config = dict(
    model='contrastive audio-text model',
    dataset='short read English sentences (LibriTTS-R)',
    train_examples=26041,
    time_shift_ms=50,
    n_mels=80,
    hop_length=160,
    input='log_mel',
    spec_augment=True,
    win_length=400,
    tokenizer='word',
    vocab_size=5132,
    loss='softmax',
    embed_dim=384,
    encoder_arch='quartznet',
    encoder_norm='groupnorm',
    encoder_activation='relu',
    encoder_weight_standardization=True,
    encoder_depths=[5, 5, 5],
    encoder_kernel_size=13,
    encoder_stem='single',
    encoder_widths=[96, 96, 96],
    text_encoder_causal=False,
    text_encoder_width=256,
    text_encoder_layers=8,
    text_encoder_norm='layernorm',
    text_encoder_norm_position='pre',
    text_encoder_activation='gelu',
    text_encoder_mlp_ratio=4,
    text_encoder_head_dim=16,
    text_encoder_fused_qkv=False,
    text_encoder_bias='none',
    text_encoder_qk_norm=False,
    text_encoder_parallel_block=False,
    text_encoder_dropout=0.1,
    text_encoder_inner_norm=False,
    text_encoder_positions='learned',
    init='torch_default',
    residual_init='scaled_by_depth',
    optimizer='adamw',
    learning_rate=0.0014,
    beta1=0.9,
    beta2=0.999,
    eps=1e-10,
    max_grad_norm=5.0,
    max_steps=5900,
    batch_size=256,
    epochs=58.0,
    lr_schedule='poly',
    final_lr_fraction=0,
    warmup_steps=1180,
    weight_decay=0.4,
)
Rows from block 3 of the text encoder of a small contrastive audio-text model, named by matrix and row number. Rows with one number belong to one neuron. Each number is 500 + 25 x the weight over its row's rms, rounded and kept within 0 to 999. All counts start at 0. Numbers have three digits each.
Before each neuron's rows are labels from the 100 texts, of 14848, where the neuron reaches its highest value: "fires on" is the input token at the peak. Only what is clearly more common there than usual is listed. The data: short read English sentences (LibriTTS-R). In brackets: how many of the 100, against the usual share in percent.
# fc1: MLP up (text_encoder.blocks.3.mlp.fc1.weight, 1024x256), inputs 0-85
# fc2: MLP down (text_encoder.blocks.3.mlp.fc2.weight, 256x1024, transposed), outputs 0-85

fires on: "you" (10 vs 1.9)
fc1.357:473515541510457538537478539486516520544508512536484508471464507486491483489511525499502514475519481480518465531498479480488532510462539504495477488489500544474481462511516471499504536522499479515503493473539535520489458509496506506529459480459533467519475511
fc2.357:520494521489486479508504448486503500471511496466449513474495521539548495506499524478503499525489497493476505468497493539456485472497469503524477514489434493508442532478523509524496536511434505471486510480532526487510477509515521546535545539500477488527516502

fires on: "the" (8 vs 3.2)
fc1.40:538472534535510492491481480472465513481533541543482493495475532503476455518465462492478521515472505533485494504473528507463470513489531501469457539479487530466484502540497536518473478530517540502496468519503539466455470508464473482485476538470465529500501497
fc2.40:468546484519480450507522516538536519508520510532507562578489496522459451438493475476512449529476460494480501504495479477493461495521509502452531492474544519512538558501514501503513466472544519518519520509498497534498494511503435488482491463449542552482483482

fires on: "<end>" (43 vs 11.4)
fc1.30:457479504489469510459458488485506470500541534487516495471464492545493497495485496521462495530500464486457540478550507484459523508531523560517493505518517472476518510472519477473543488545488509496455515485499458469486550496493476476512487523480463496495500539
fc2.30:475484496458484498486547501471462531524469490509461464486524500482468500472452529458515481534502528461526566500515499470498470492526449519484511488530457480540512539528500501483469488469495475508579493532519472482519526534514473516495532498450488505479488516

fires on: "the" (11 vs 3.2); "what" (7 vs 0.6); "it" (7 vs 1.4)
fc1.220:476541463552513499477529510516504483482485416525522506490519544463532473472481484474511484488468511497495519511508538502515544532462500474479518463499480510521502508492513488459480498497505514537513514515490485491477473523503506489495495513481450464480500521
fc2.220:506487549498491473523480440496489479471521477522479495452507491510575458525510469501489524477500529526477505498503465524535487566517480529516497532480534474498429454491458494489471525504497491506524523498523467467543546489490514486539502502502517476507467473

fires on: "you" (7 vs 1.9)
fc1.205:517509500517530471492518493486537483462484509464470517497498437518525545529554482491490484544543524524528514496463505479520515494458528483517474547501478474503541518516506534481538527527493506528492499500541504536476479511475516481500507506459516522498503535
fc2.205:518510463488480512501507556516507481490487512468485549505469480516518524539527505497479496498522518502518449489474481490506485529471470442514526497474491497480468496510450506504516498524454511478471482532538496539529482513509508472516516530468530501474503464

fires on: "you" (19 vs 1.9); "he" (7 vs 1.3)
fc1.268:539484524521527530529501492540473528450502502536480495461470476530467490543511492484463509504527523480481512544498525501496510500487514458547493494482489490485485506468488530470516528515456472481496490533511507493505505543504461539518524498486532509449477488
fc2.268:515484482496461524492503488530525530484482479531508524491491542524565510474521486535479516494516538519529522483495467512518488544531465460463506471484486515529484483505499519507503539470473512484472545526497523497491469503494485491500496492488505512524491430

fires on: "a" (7 vs 1.4)
fc1.405:496528529475524506498477504535515503519542486510500503537516474491521504493509519472497463483461470535474474528537476473490459498520537489500542472496519480500510521534472512505506462516570522542497469523516497488458482460487514506462480540503465498520473486
fc2.405:518470491465503534487504481474464488499474527501480502478459478476501490483515481490476499532501505470495516541510507499487453532546515489512505521548545503508516537516481479514522488535553544490525514491447463467509511480512465481520480509456451499467525494

fires on: "a" (10 vs 1.4)
fc1.701:477525505524480452456529489535504498543454494492463514534527528521472468527509500515521498482483523467480500481501545463529465535479458500535478529539468490458478510502455517503511473499521516519502495493458461475493498527494508515473454454519504504479534474
fc2.701:499508544501492509501486527480515443508480529478474457506507504494580490541490473517505508444489455475485483472533523486521508550496465504469526545474498487506488484500514500481516457477520512550471491499532529517501484471501534497512470522517529508508495502

fires on: "she" (12 vs 0.7)
fc1.467:490496480532510483493530489511490497490512428501494486514516499523523517488546531471472502499464499504501483516516523469489491479478501467463493459480494511495449519492557497489522452508506512561474486540503478528480474514470462497482536526505491499502488524
fc2.467:501459527477512461523510486487475488484528492512505457473505516492554478481501486515526557454534529526461501490504499542526497500526473538504483527535555479521477475494455498500470553495457490437539494502525488496569535466486499513515458486521468497470485486

fires on: "you" (8 vs 1.9)
fc1.441:498512468526467522498504514485490483487496510534502483459499475478472467468478486483512471468542495507490506479456494505530475465470516510477430499476474515489521540492503475474474511513505491481459546515471470467465496504516510504509513536497489491507485537
fc2.441:487493553506529483491513539517487515525502521445492522495485484528504530499521530479471495530553521505506440427473487496494480534490486417513497490476451493512498503483463500497503540503425499456474513506503500514511469513491500516501498491465479537486533503

fires on: "the" (19 vs 3.2)
fc1.90:481489451541493506456515519521503513508524386524466491523492507481530528504545494505480496520521476542491502571548490466476488536493527480504489515519491498537465504493534481498498504530488528531499505484481477506502477520491436482498514517506477495483503556
fc2.90:485550516504493518485511523458540493484519429491468461482492453490526504511481504483525500513552524541498491482463478468542501469509503498528463500478502519479514466478505505507498447492481502501514499490506489499533518502496501494486501524517448534517497473

fires on: "<end>" (49 vs 11.4)
fc1.766:476516471491528560519533524490504519517502505494514447541493501477477404506507482525504481491492471502539501488474512523481522555477491478497493503452506502464534548489493496461477472487502489475471462498512536495512521512492504519519473499508447499519506491
fc2.766:504504518520504511499489522476507497516502512486495455505480522481490535457447506505503509500535517543484491499485534498519512422478494476488510514505538487508530529496497499498503484473454510455481474487506509500496506501519531516475486519489414529498517488

fires on: "not" (11 vs 0.7)
fc1.421:514524481553541515518529517530519500511498420488508471499499498497504493512461511493522487442476515516486513462517544502501519542493482466498488484500491496526495482488502536480443496486504457472505479505503521497492497469507554520549482525524508494506525462
fc2.421:521506499463487475511493526499503492501502547541470547474512486518568479547501489534494444536497495510496495494462472490502462569500501474489537509473456493482458542504505478521490476502540526562480509496507503487489485507511522460478513511485526464516476491

fires on: "not" (7 vs 0.7)
fc1.384:483514472543507503461488479501474515485529406508483514481533497481543519485512483478524494506509494547497506475513494523510497529481477470511486485475496478514469539504510547501443526475504521504487492496479474505535490495504525497551530521520480472514501534
fc2.384:535496509462507458495447523516482496518487559516493560449509536497577496537524503529485487522487501510505507485489506478499479526500488467494520505467497471485454518513514472522517522509562517534493522486480496505492479511520484476495498503491501464503475468

fires on: "was" (34 vs 1.1); "is" (14 vs 1)
fc1.43:481510472499520508523534534497480503494476418543499495504555529513526486511497511487480514514491491505494489568488485484509519534472526496494502472514475525489463515507491505501513445492542550533465517497494489515492466507490484455511497508490500491505497559
fc2.43:507501518501502479520501514490483478479491487464514457467505480471519503522500471489465552466534542521491521460517504514523482491520475491492441520469517494520476510503512512509469490477450458449538524522525496514519538490487522513538465507491465496475497467

fires on: "the" (11 vs 3.2); "to" (8 vs 1.8)
fc1.242:491532443492518479492518517511495496499466455536505507502554518501541516492529513481486533493454500517470486576461541499510509520496508485472478479464460527527469507495527540446515497497526509548499524526480495514475472514497475481521505469508507482468486563
fc2.242:517505547493496466518458457506478455478523494509491449436522494504580490516502479503478528479508541513487516492522484520552478502513471519504484563444545464506467495502492500486482526495466476488521527497510484482537539491480496504515480511504491475498484477

fires on: "a" (7 vs 1.4)
fc1.1:495491470523468532519473483508508462482458497457478480497531459516462501473463483500508481470468498474501501507494533526510530544501501529483528537530510542471527515537513497519471535540495524478536472472473545529497463457456486498546462536474530521495537497
fc2.1:497530535524491495528510496483509455508499552494478569473512542487541510502499481523460475519494473524538459509445508488486493512476465476500523517458488494539465511521489475526496497534468484504475486472495502501521436492503499504511524536460501486480499477

fires on: "she" (69 vs 0.7)
fc1.130:491515477522524506451537494461557521508506439497467505488477508491536486473500534524494484482481473516502505533474527476510543477488529508498521486541518502500509480477519526500505507497519524528485463493469488508502511511487491472478530524497464506488485510
fc2.130:509492514484527474517522437510463489483488500512515498467504568488567486465517487515523538461464501490463569501478535555516530511516478540494500488516550472520482458496470498468474562487573504497536504504525500476537546470477517510512490473493503474458469491

fires on: "the" (10 vs 3.2)
fc1.460:547512487492500517476523514490480524491479521473529468488494519470473476488468504507532517478520475462491449497541506496465512511520544493519484467497471527477516472511476533504511517473502525543511461500523474499482503469530460476520479497486487490510461492
fc2.460:480484474496496510488498532506496468515495575514468504470480523517526513522513469520493473510523486480521485483510500531537497494484470506481499539515465495488486512453495505502505487462462486521460492486530511476461460493504526467558541519484528496545497489

fires on: "not" (9 vs 0.7); "a" (7 vs 1.4)
fc1.19:512531503516548507477495541550495502523483408518461507490520498506500475480477472497518528490465474518497509494522522499525542531511513499496464472524482493533483514487482533465496487470474478499481488493521485541481509513477525499520523518496508508469525504
fc2.19:507485480461496478518508537490522494488508529533462548483499493515585461509521493551522480515491514517508474486476476493490492545515499497500509504458477503486455530485492493524489482510553496547484502490512510504510487488507494456496505507494529500507492474

fires on: "<end>" (79 vs 11.4)
fc1.484:516512483510512531496525478506479487517516503528532424541526469510453488537510508476486470520519489463541511493454504526464502555484496496531519530444516526476474540532524512476496500522474508496517503514519498511486528474504462506496498522544492492501490520
fc2.484:488493502494526510542502507503498515496489532571505491532507582483484471458474500517534522479516494501496552495503537514488520511502484511497531500571523489509550505488474473474495467481551544487526499471524502506525500494504487464505497481497482514470495515

fires on: "was" (18 vs 1.1); "is" (14 vs 1); "his" (11 vs 0.5); "as" (8 vs 0.3)
fc1.313:482487464563492485505495529516518522494511433543522534498547507502520513486543542476482537526473502486483479563480504488506519494462531470491481506520478524500463481523506499475510456518517526524489506524511506505491498543489487449499538494476521513487486540
fc2.313:505488524476512456523508497491475486485534494480499469461516506480527504501490496500486543476546534534474494482514498504525484484518487522487465531549525482516458482507471506534470535496429493443518506514505499520532528502485498503508462508503474499463491490

fires on: "you" (13 vs 1.9)
fc1.434:502519500499506510485524522502474486468482383500493478499526469493518532519532513488481536492494511506479487558491469491506483469486501501512448457492510532476500504513521487496513453488496539510491487528456473524506457506481513481476487492500492473498486538
fc2.434:498489529501513467511498484476473489487518502499490446458514536488597478468478489521513549457502530535471522509503518529543503488506465523503503521496557488509476493489477494487498545499475496458507503503512486501540539482506488506512467500498456487476483485

fires on: "<end>" (31 vs 11.4); "'" (8 vs 0.9)
fc1.414:525470506468531541537457527497507529475488482510537488536487489524488489468479533534544494469486534470455466484530497510479506505518517543448544479495471509533518507489538459446525474477546494474515477475504519516486480516521464504521527486532499507520510494
fc2.414:451537505482544487483516492511530466464534477508509479510480528540487468444521498507537458531477531474485526498456461483458528480500474526488511515491506498523507527516535519495495467463519460513515489466473462528477498469533506498510475485505536465565492474

fires on: "you" (16 vs 1.9); "he" (7 vs 1.3)
fc1.188:503474487519503526467524503515542530469506425486512479496505499479522515474570495484505513467498470486500482498523498466497515503509500468533426503523502546476507491478507529492477484493512474526524504473479492510479477530459512473487531503545527502468528503
fc2.188:495457515480477502512525523489485491488526539516491519496522524525550513453517499506501451522536487518494466533501491504492513429504493545477547499563521480519464548513465490530518505478477529500500503472498502490501516513479485495460488487524480482498471527

fires on: "not" (9 vs 0.7); "you" (8 vs 1.9)
fc1.312:480510495546529516477533512497499487485490424486517469499505527478518519508536530459467507459516508528488511481538545476514498525497498441525476481491503510517493482475507507490441477463509506488520518504508492505516485519480530476532533505526470493471517482
fc2.312:511480541462494501514490507502515480480517505528450510489506493527593467502539489514520469509535510529502494501466463499513498534514480544507546504528506477497476530483453492505481491486495520540520517491516494480503512484495531477509511512496518490496481508

fires on: "the" (9 vs 3.2); "was" (8 vs 1.1); "at" (7 vs 0.5)
fc1.387:507505448526516503497507558533504521485484420528486504491522515505514513496528508469464539510500497525509520565472493508488509514498520501463489475470486532494461524494494488488528451501533523549507483504492510519496497507471479466472496470492496465479521571
fc2.387:509499529488505480517482470474486482494519503483496418435513487491569473523490489495476549481532531521487513487509491517537478498521481508517473515472573486495437475494511502496484517501462482470518511504513478501533530498493502496521481533503466482519484451