From a checkpoint of a small contrastive audio-text model.
Model: log mel input, encoder depths [5, 5, 5], encoder widths [96, 96, 96], text encoder layers 8, text encoder activation gelu.
Training: adamw at rate 0.0014, 5900 steps, batches of 256.
Data: trained on short read English sentences (LibriTTS-R), 26041 training examples, 58.0 epochs.
Rows from block 5 of the audio encoder of a small contrastive audio-text model, named by matrix and row number. Rows with one number belong to one channel. Each number is 200 + 20 x the weight over its row's rms, rounded and kept within 0 to 999. All counts start at 0.
After each channel's rows are labels from the 100 clips, of 14848, where the channel reaches its highest value: "strongest on" is what is common among them. Only what is clearly more common there than usual is listed. The data: short read English sentences (LibriTTS-R).
# convs1: first pointwise conv (encoder.blocks.5.convs.1.weight, 96x96x1, standardized in use), inputs 0-95
# convs3: second pointwise conv (encoder.blocks.5.convs.3.weight, 96x96x1, standardized in use, transposed), outputs 0-95

convs1.62,213,199,175,191,170,240,233,183,228,195,237,182,180,193,204,220,164,170,195,195,219,188,174,235,207,171,188,172,208,209,191,194,192,196,175,216,211,189,205,207,196,210,159,239,178,212,198,193,154,217,203,178,216,176,191,212,193,193,201,208,183,187,185,213,171,198,224,233,192,207,237,194,187,235,202,167,234,239,195,231,189,209,206,191,193,200,202,196,155,191,213,188,203,188,199,187
convs3.62,209,207,156,211,228,169,215,180,201,224,190,184,208,251,210,154,162,202,201,196,191,208,197,230,195,176,245,193,156,172,192,200,167,198,206,205,204,199,205,212,209,168,203,182,178,185,193,178,187,200,195,192,217,186,199,220,161,179,180,203,193,196,192,207,190,212,215,218,211,201,229,209,186,145,212,203,228,205,181,210,218,199,221,165,216,170,212,210,183,212,202,190,185,180,206,163
strongest on: the word "is"; the word "what"; the word "it"

convs1.1,202,190,183,240,229,192,201,187,225,192,188,200,204,190,221,191,253,203,209,231,172,195,226,204,199,170,218,192,181,205,223,164,200,185,178,220,212,233,209,189,217,166,202,227,197,224,201,195,237,213,177,140,225,216,184,194,209,205,195,214,190,188,185,199,184,193,181,185,210,182,251,198,227,218,195,198,170,215,167,169,191,198,203,202,216,189,208,199,173,219,212,238,195,210,182,183
convs3.1,181,199,178,171,222,200,185,202,171,220,207,180,179,206,182,197,179,178,183,193,201,197,187,215,194,219,158,172,166,187,183,203,210,191,169,189,194,201,203,177,215,203,169,211,178,172,207,183,196,161,195,183,170,210,213,226,206,179,200,174,196,234,221,198,238,178,172,213,221,184,208,181,211,224,199,217,205,196,161,263,174,196,229,169,210,195,212,218,214,222,206,212,214,198,225,170
strongest on: the word "i"

convs1.15,148,179,155,218,221,203,196,181,213,207,236,203,190,201,162,239,237,164,212,158,208,228,188,246,188,176,165,203,203,178,219,218,190,196,216,205,218,208,201,212,202,181,205,200,171,217,203,222,197,193,217,185,201,196,201,199,221,212,193,184,213,167,212,219,172,200,182,168,218,210,183,210,201,187,176,200,167,185,228,206,220,182,188,185,193,184,208,186,166,189,213,182,204,177,174,194
convs3.15,234,187,209,212,223,212,224,209,205,218,215,171,191,198,217,178,195,202,197,208,214,224,231,234,223,189,190,207,216,191,185,180,178,222,212,223,213,168,209,195,219,221,237,222,208,218,238,211,246,207,229,215,212,206,223,208,189,207,204,199,185,174,241,204,231,203,192,211,209,196,226,225,186,216,210,226,209,224,200,235,191,191,192,186,207,173,247,226,256,202,204,199,228,190,217,203
strongest on: the word "i"

convs1.4,162,205,216,218,217,181,201,193,236,190,212,159,187,199,182,204,196,173,216,213,215,184,207,186,203,188,180,160,174,178,233,175,216,223,202,192,212,197,205,194,207,176,202,215,181,230,220,227,234,195,175,177,225,188,202,187,173,203,225,213,215,176,224,181,231,202,166,207,215,210,196,196,224,235,162,190,199,187,200,197,231,210,223,161,173,243,195,191,197,194,200,198,197,222,238,214
convs3.4,171,161,193,173,169,222,169,205,195,189,188,161,206,196,190,217,193,214,208,193,189,225,211,189,182,217,174,172,171,199,201,184,184,207,180,190,194,203,168,177,220,192,198,151,210,213,178,171,172,202,188,211,185,186,194,179,182,202,196,196,176,216,178,219,175,207,173,201,202,164,164,178,219,212,181,221,184,215,171,195,180,171,160,212,183,171,188,212,148,191,191,187,191,199,209,188
strongest on: the word "i"

convs1.54,233,156,193,213,223,203,198,191,196,250,188,260,191,202,166,209,218,192,199,173,196,202,201,208,252,195,200,221,191,166,228,183,200,221,228,209,206,192,214,221,223,212,209,181,197,181,207,151,195,204,193,194,171,177,191,185,208,177,201,225,204,185,213,178,220,182,217,206,197,203,254,185,195,180,192,203,209,200,180,177,210,196,193,208,204,223,213,186,189,208,175,193,191,156,192,225
convs3.54,226,209,177,178,187,186,205,153,222,196,193,205,179,220,203,194,193,146,185,204,233,207,219,235,208,194,190,227,175,172,184,178,190,221,236,175,180,227,189,204,161,185,206,196,184,201,190,191,173,202,190,231,215,205,220,197,244,214,195,180,212,215,201,195,216,202,222,207,231,190,191,190,256,165,191,219,167,189,226,212,182,203,206,155,194,205,217,215,209,196,209,199,197,202,202,193
strongest on: the word "is"

convs1.8,210,210,172,189,168,206,185,220,145,192,203,237,197,209,213,205,190,221,208,220,175,187,204,229,214,208,190,169,206,215,186,199,223,180,203,199,192,196,199,220,185,182,222,198,179,228,226,203,215,209,205,160,214,209,210,206,208,184,205,176,193,218,208,168,206,223,200,172,216,204,160,176,192,214,185,197,246,191,247,197,209,180,165,207,233,247,179,207,186,210,166,170,197,189,216,218
convs3.8,215,201,218,187,196,227,182,157,177,178,182,171,195,185,217,207,217,187,171,261,197,215,191,215,209,208,169,198,182,185,203,188,198,212,211,223,205,200,195,185,182,206,220,216,189,208,172,199,207,183,172,229,196,161,237,210,222,209,243,182,171,252,178,227,229,201,211,200,209,197,221,197,175,195,178,190,183,169,224,184,205,209,192,194,168,210,177,219,201,183,192,222,227,209,192,218
strongest on: the word "what"

convs1.85,207,228,201,179,210,210,187,189,180,227,222,237,201,151,205,208,220,202,211,232,243,213,189,179,228,191,244,231,211,188,221,197,180,175,213,211,190,211,197,220,187,217,205,200,174,177,189,204,182,199,221,221,212,203,194,209,195,183,169,189,166,232,211,202,203,212,186,173,205,225,218,183,229,164,230,211,236,224,173,207,180,191,210,170,209,216,179,224,185,192,166,204,195,170,201,217
convs3.85,242,183,164,188,214,190,202,196,188,165,182,221,143,187,193,217,228,222,191,178,211,204,200,184,204,196,235,218,214,174,218,193,206,186,207,221,233,206,207,228,196,202,186,186,180,203,229,191,220,253,232,237,204,195,222,191,213,204,199,212,187,185,217,228,207,184,210,187,214,230,252,201,199,183,230,209,222,208,211,189,200,228,226,187,173,184,207,196,221,199,192,212,203,186,230,183
strongest on: the word "she"

convs1.83,260,179,184,194,172,199,233,205,211,213,210,163,205,187,183,174,210,204,224,230,189,186,164,243,187,176,182,202,226,211,213,161,207,208,211,211,212,199,196,178,230,183,249,220,213,187,235,180,209,200,186,190,232,188,194,199,172,201,199,199,196,227,184,202,194,187,188,174,176,222,215,214,192,203,197,185,249,208,184,202,190,216,200,188,196,220,196,194,216,177,228,214,235,209,210,173
convs3.83,206,212,190,184,202,167,170,186,184,227,168,219,168,199,213,198,203,186,176,183,166,184,203,207,185,196,175,230,232,209,169,220,210,204,206,220,213,237,225,189,263,182,180,187,196,190,190,196,201,182,194,201,189,170,175,233,212,175,156,221,202,208,215,192,190,155,201,231,201,200,214,195,175,167,193,226,199,205,175,220,194,191,180,221,200,205,199,176,226,232,204,189,176,200,197,197
strongest on: the word "what"; the word "is"

convs1.38,222,181,226,215,181,192,168,203,202,189,166,202,219,229,214,178,235,227,183,202,184,176,203,202,189,183,187,195,185,188,214,185,185,167,209,189,187,232,216,180,185,190,254,233,194,180,232,160,228,192,203,184,221,205,237,191,187,172,176,198,203,191,178,185,198,214,208,193,240,198,190,194,192,194,194,157,180,172,233,194,207,174,188,199,215,173,187,231,169,180,183,187,192,215,204,196
convs3.38,175,192,208,219,206,213,206,174,243,187,216,192,211,220,213,229,218,211,196,177,233,165,184,176,180,175,201,195,199,188,216,217,194,179,171,172,178,197,216,178,184,195,180,216,185,149,176,190,189,184,176,209,183,165,180,194,184,204,159,230,199,183,211,182,194,201,205,173,183,204,174,198,185,215,223,197,181,218,191,233,174,225,169,188,196,191,183,217,175,190,216,237,177,227,206,167
strongest on: the word "what"

convs1.47,208,189,164,190,234,185,218,186,158,206,228,176,200,216,187,188,174,182,189,218,256,201,191,204,181,203,225,164,210,211,212,214,229,196,193,212,192,146,191,207,204,186,222,168,178,214,201,231,169,196,220,183,219,186,211,223,175,196,201,175,198,176,193,209,232,202,206,198,177,198,203,169,214,189,193,201,210,207,168,195,224,195,191,203,215,231,189,176,203,217,181,208,206,229,251,180
convs3.47,192,225,231,184,182,197,188,219,217,209,209,203,208,179,220,185,202,157,194,200,184,190,168,187,219,191,164,219,174,176,191,209,215,198,149,237,172,193,191,201,192,187,197,222,206,179,171,222,206,186,178,221,163,218,168,219,207,231,176,177,195,174,203,214,182,237,185,215,222,179,182,221,232,248,199,184,192,195,184,191,213,209,198,195,199,206,193,192,184,223,189,187,251,190,192,214
strongest on: the word "you"

convs1.18,202,226,198,204,179,202,188,191,238,199,169,191,174,231,247,144,222,182,181,199,187,201,218,168,208,217,200,205,197,229,211,230,204,192,237,208,201,185,198,202,204,178,182,231,192,197,230,166,209,204,183,204,207,220,217,212,225,207,185,228,213,192,200,171,194,190,215,196,150,216,188,154,202,181,179,196,182,199,177,240,184,199,173,222,216,225,194,202,186,197,206,202,163,193,189,211
convs3.18,214,189,203,203,206,257,182,211,165,186,216,232,210,192,171,212,206,166,194,207,211,186,214,168,234,221,209,174,189,213,207,225,214,192,231,221,198,208,194,251,185,264,203,165,208,175,183,189,207,205,184,198,220,180,164,224,190,208,213,189,192,199,190,189,196,206,204,216,173,229,210,205,217,194,217,201,212,226,228,189,181,199,203,175,184,215,191,206,226,192,209,204,195,162,175,175
strongest on: the word "you"

convs1.72,233,186,196,222,211,212,181,219,193,203,203,147,222,225,217,181,251,238,213,200,185,205,214,209,205,167,198,202,180,209,223,178,177,197,172,248,214,190,185,189,215,216,189,187,170,217,212,176,239,248,210,184,212,214,184,181,220,186,194,208,184,204,176,208,204,200,170,181,203,217,222,207,184,185,172,186,200,206,161,185,216,203,189,204,234,164,206,165,204,197,214,205,192,215,190,195
convs3.72,186,196,177,198,213,193,185,222,201,184,231,177,209,183,208,203,209,207,166,205,161,184,195,222,214,191,185,164,172,179,181,188,254,203,170,210,205,192,226,173,191,197,168,219,191,202,203,168,201,200,175,211,157,204,210,196,222,190,228,171,199,169,209,220,216,191,184,163,170,220,203,239,191,198,180,184,180,209,166,202,186,217,182,186,198,170,182,199,179,170,219,176,172,203,213,181
strongest on: the word "what"

convs1.11,232,198,192,189,200,202,169,193,185,201,210,231,223,190,230,226,221,196,203,215,214,218,181,231,202,199,205,160,186,177,246,193,236,206,188,221,180,223,202,186,205,205,224,216,211,221,235,170,212,153,174,178,195,185,211,201,195,191,183,214,221,189,190,221,190,174,195,183,170,192,237,187,183,183,233,193,184,164,206,186,166,180,201,171,200,171,211,197,186,210,216,219,183,194,161,212
convs3.11,210,225,172,205,187,216,216,179,195,196,196,204,234,166,240,240,200,178,198,219,186,242,195,159,210,197,232,216,216,196,225,188,181,198,245,207,220,214,171,197,200,199,217,188,229,212,191,184,167,203,200,192,220,194,190,204,206,187,220,213,204,179,207,234,154,175,195,198,216,238,186,170,191,203,215,174,160,189,190,168,225,205,197,199,233,179,194,198,208,183,214,214,195,225,212,183
strongest on: the word "she"

convs1.3,196,199,198,201,173,185,173,216,198,214,200,195,213,187,171,204,142,159,195,215,193,226,192,196,193,182,248,200,210,232,205,222,228,202,189,194,186,184,180,161,152,198,235,201,185,185,210,179,176,192,194,196,207,180,198,203,185,200,208,174,210,163,196,203,218,219,195,199,194,216,248,210,202,196,207,231,205,231,210,228,199,187,186,176,210,262,222,216,181,191,205,216,193,194,219,202
convs3.3,198,205,195,217,220,175,199,230,214,210,162,230,200,228,206,195,191,237,213,215,228,192,227,200,217,217,227,201,238,196,206,224,190,226,234,174,209,200,196,250,161,219,222,184,195,201,216,206,209,247,214,205,237,199,239,215,218,187,220,222,193,222,252,197,209,181,183,189,216,194,190,197,198,168,214,185,191,197,240,198,206,204,195,195,209,217,177,191,198,206,198,198,177,231,183,188
strongest on: the word "you"

convs1.20,193,226,213,212,229,182,186,199,187,179,183,179,207,244,177,189,256,207,197,229,201,205,178,202,154,212,192,169,197,181,222,221,193,198,213,229,212,164,234,187,210,175,185,210,193,186,187,185,209,218,217,165,195,228,183,191,191,213,207,211,187,202,226,231,222,228,190,170,195,230,238,185,194,162,196,186,182,190,191,210,216,211,216,181,198,217,188,201,199,178,227,201,213,161,214,219
convs3.20,166,215,204,166,185,192,177,199,228,174,201,210,241,201,223,178,194,188,183,215,168,173,235,216,206,180,210,223,207,177,168,177,199,211,215,180,179,177,172,178,182,172,174,177,165,208,199,194,197,184,198,202,202,195,200,200,193,174,183,193,256,207,211,193,178,186,201,221,193,201,195,205,217,171,165,228,174,200,236,192,204,197,216,234,189,197,186,228,186,209,198,171,173,225,199,227
strongest on: the word "said"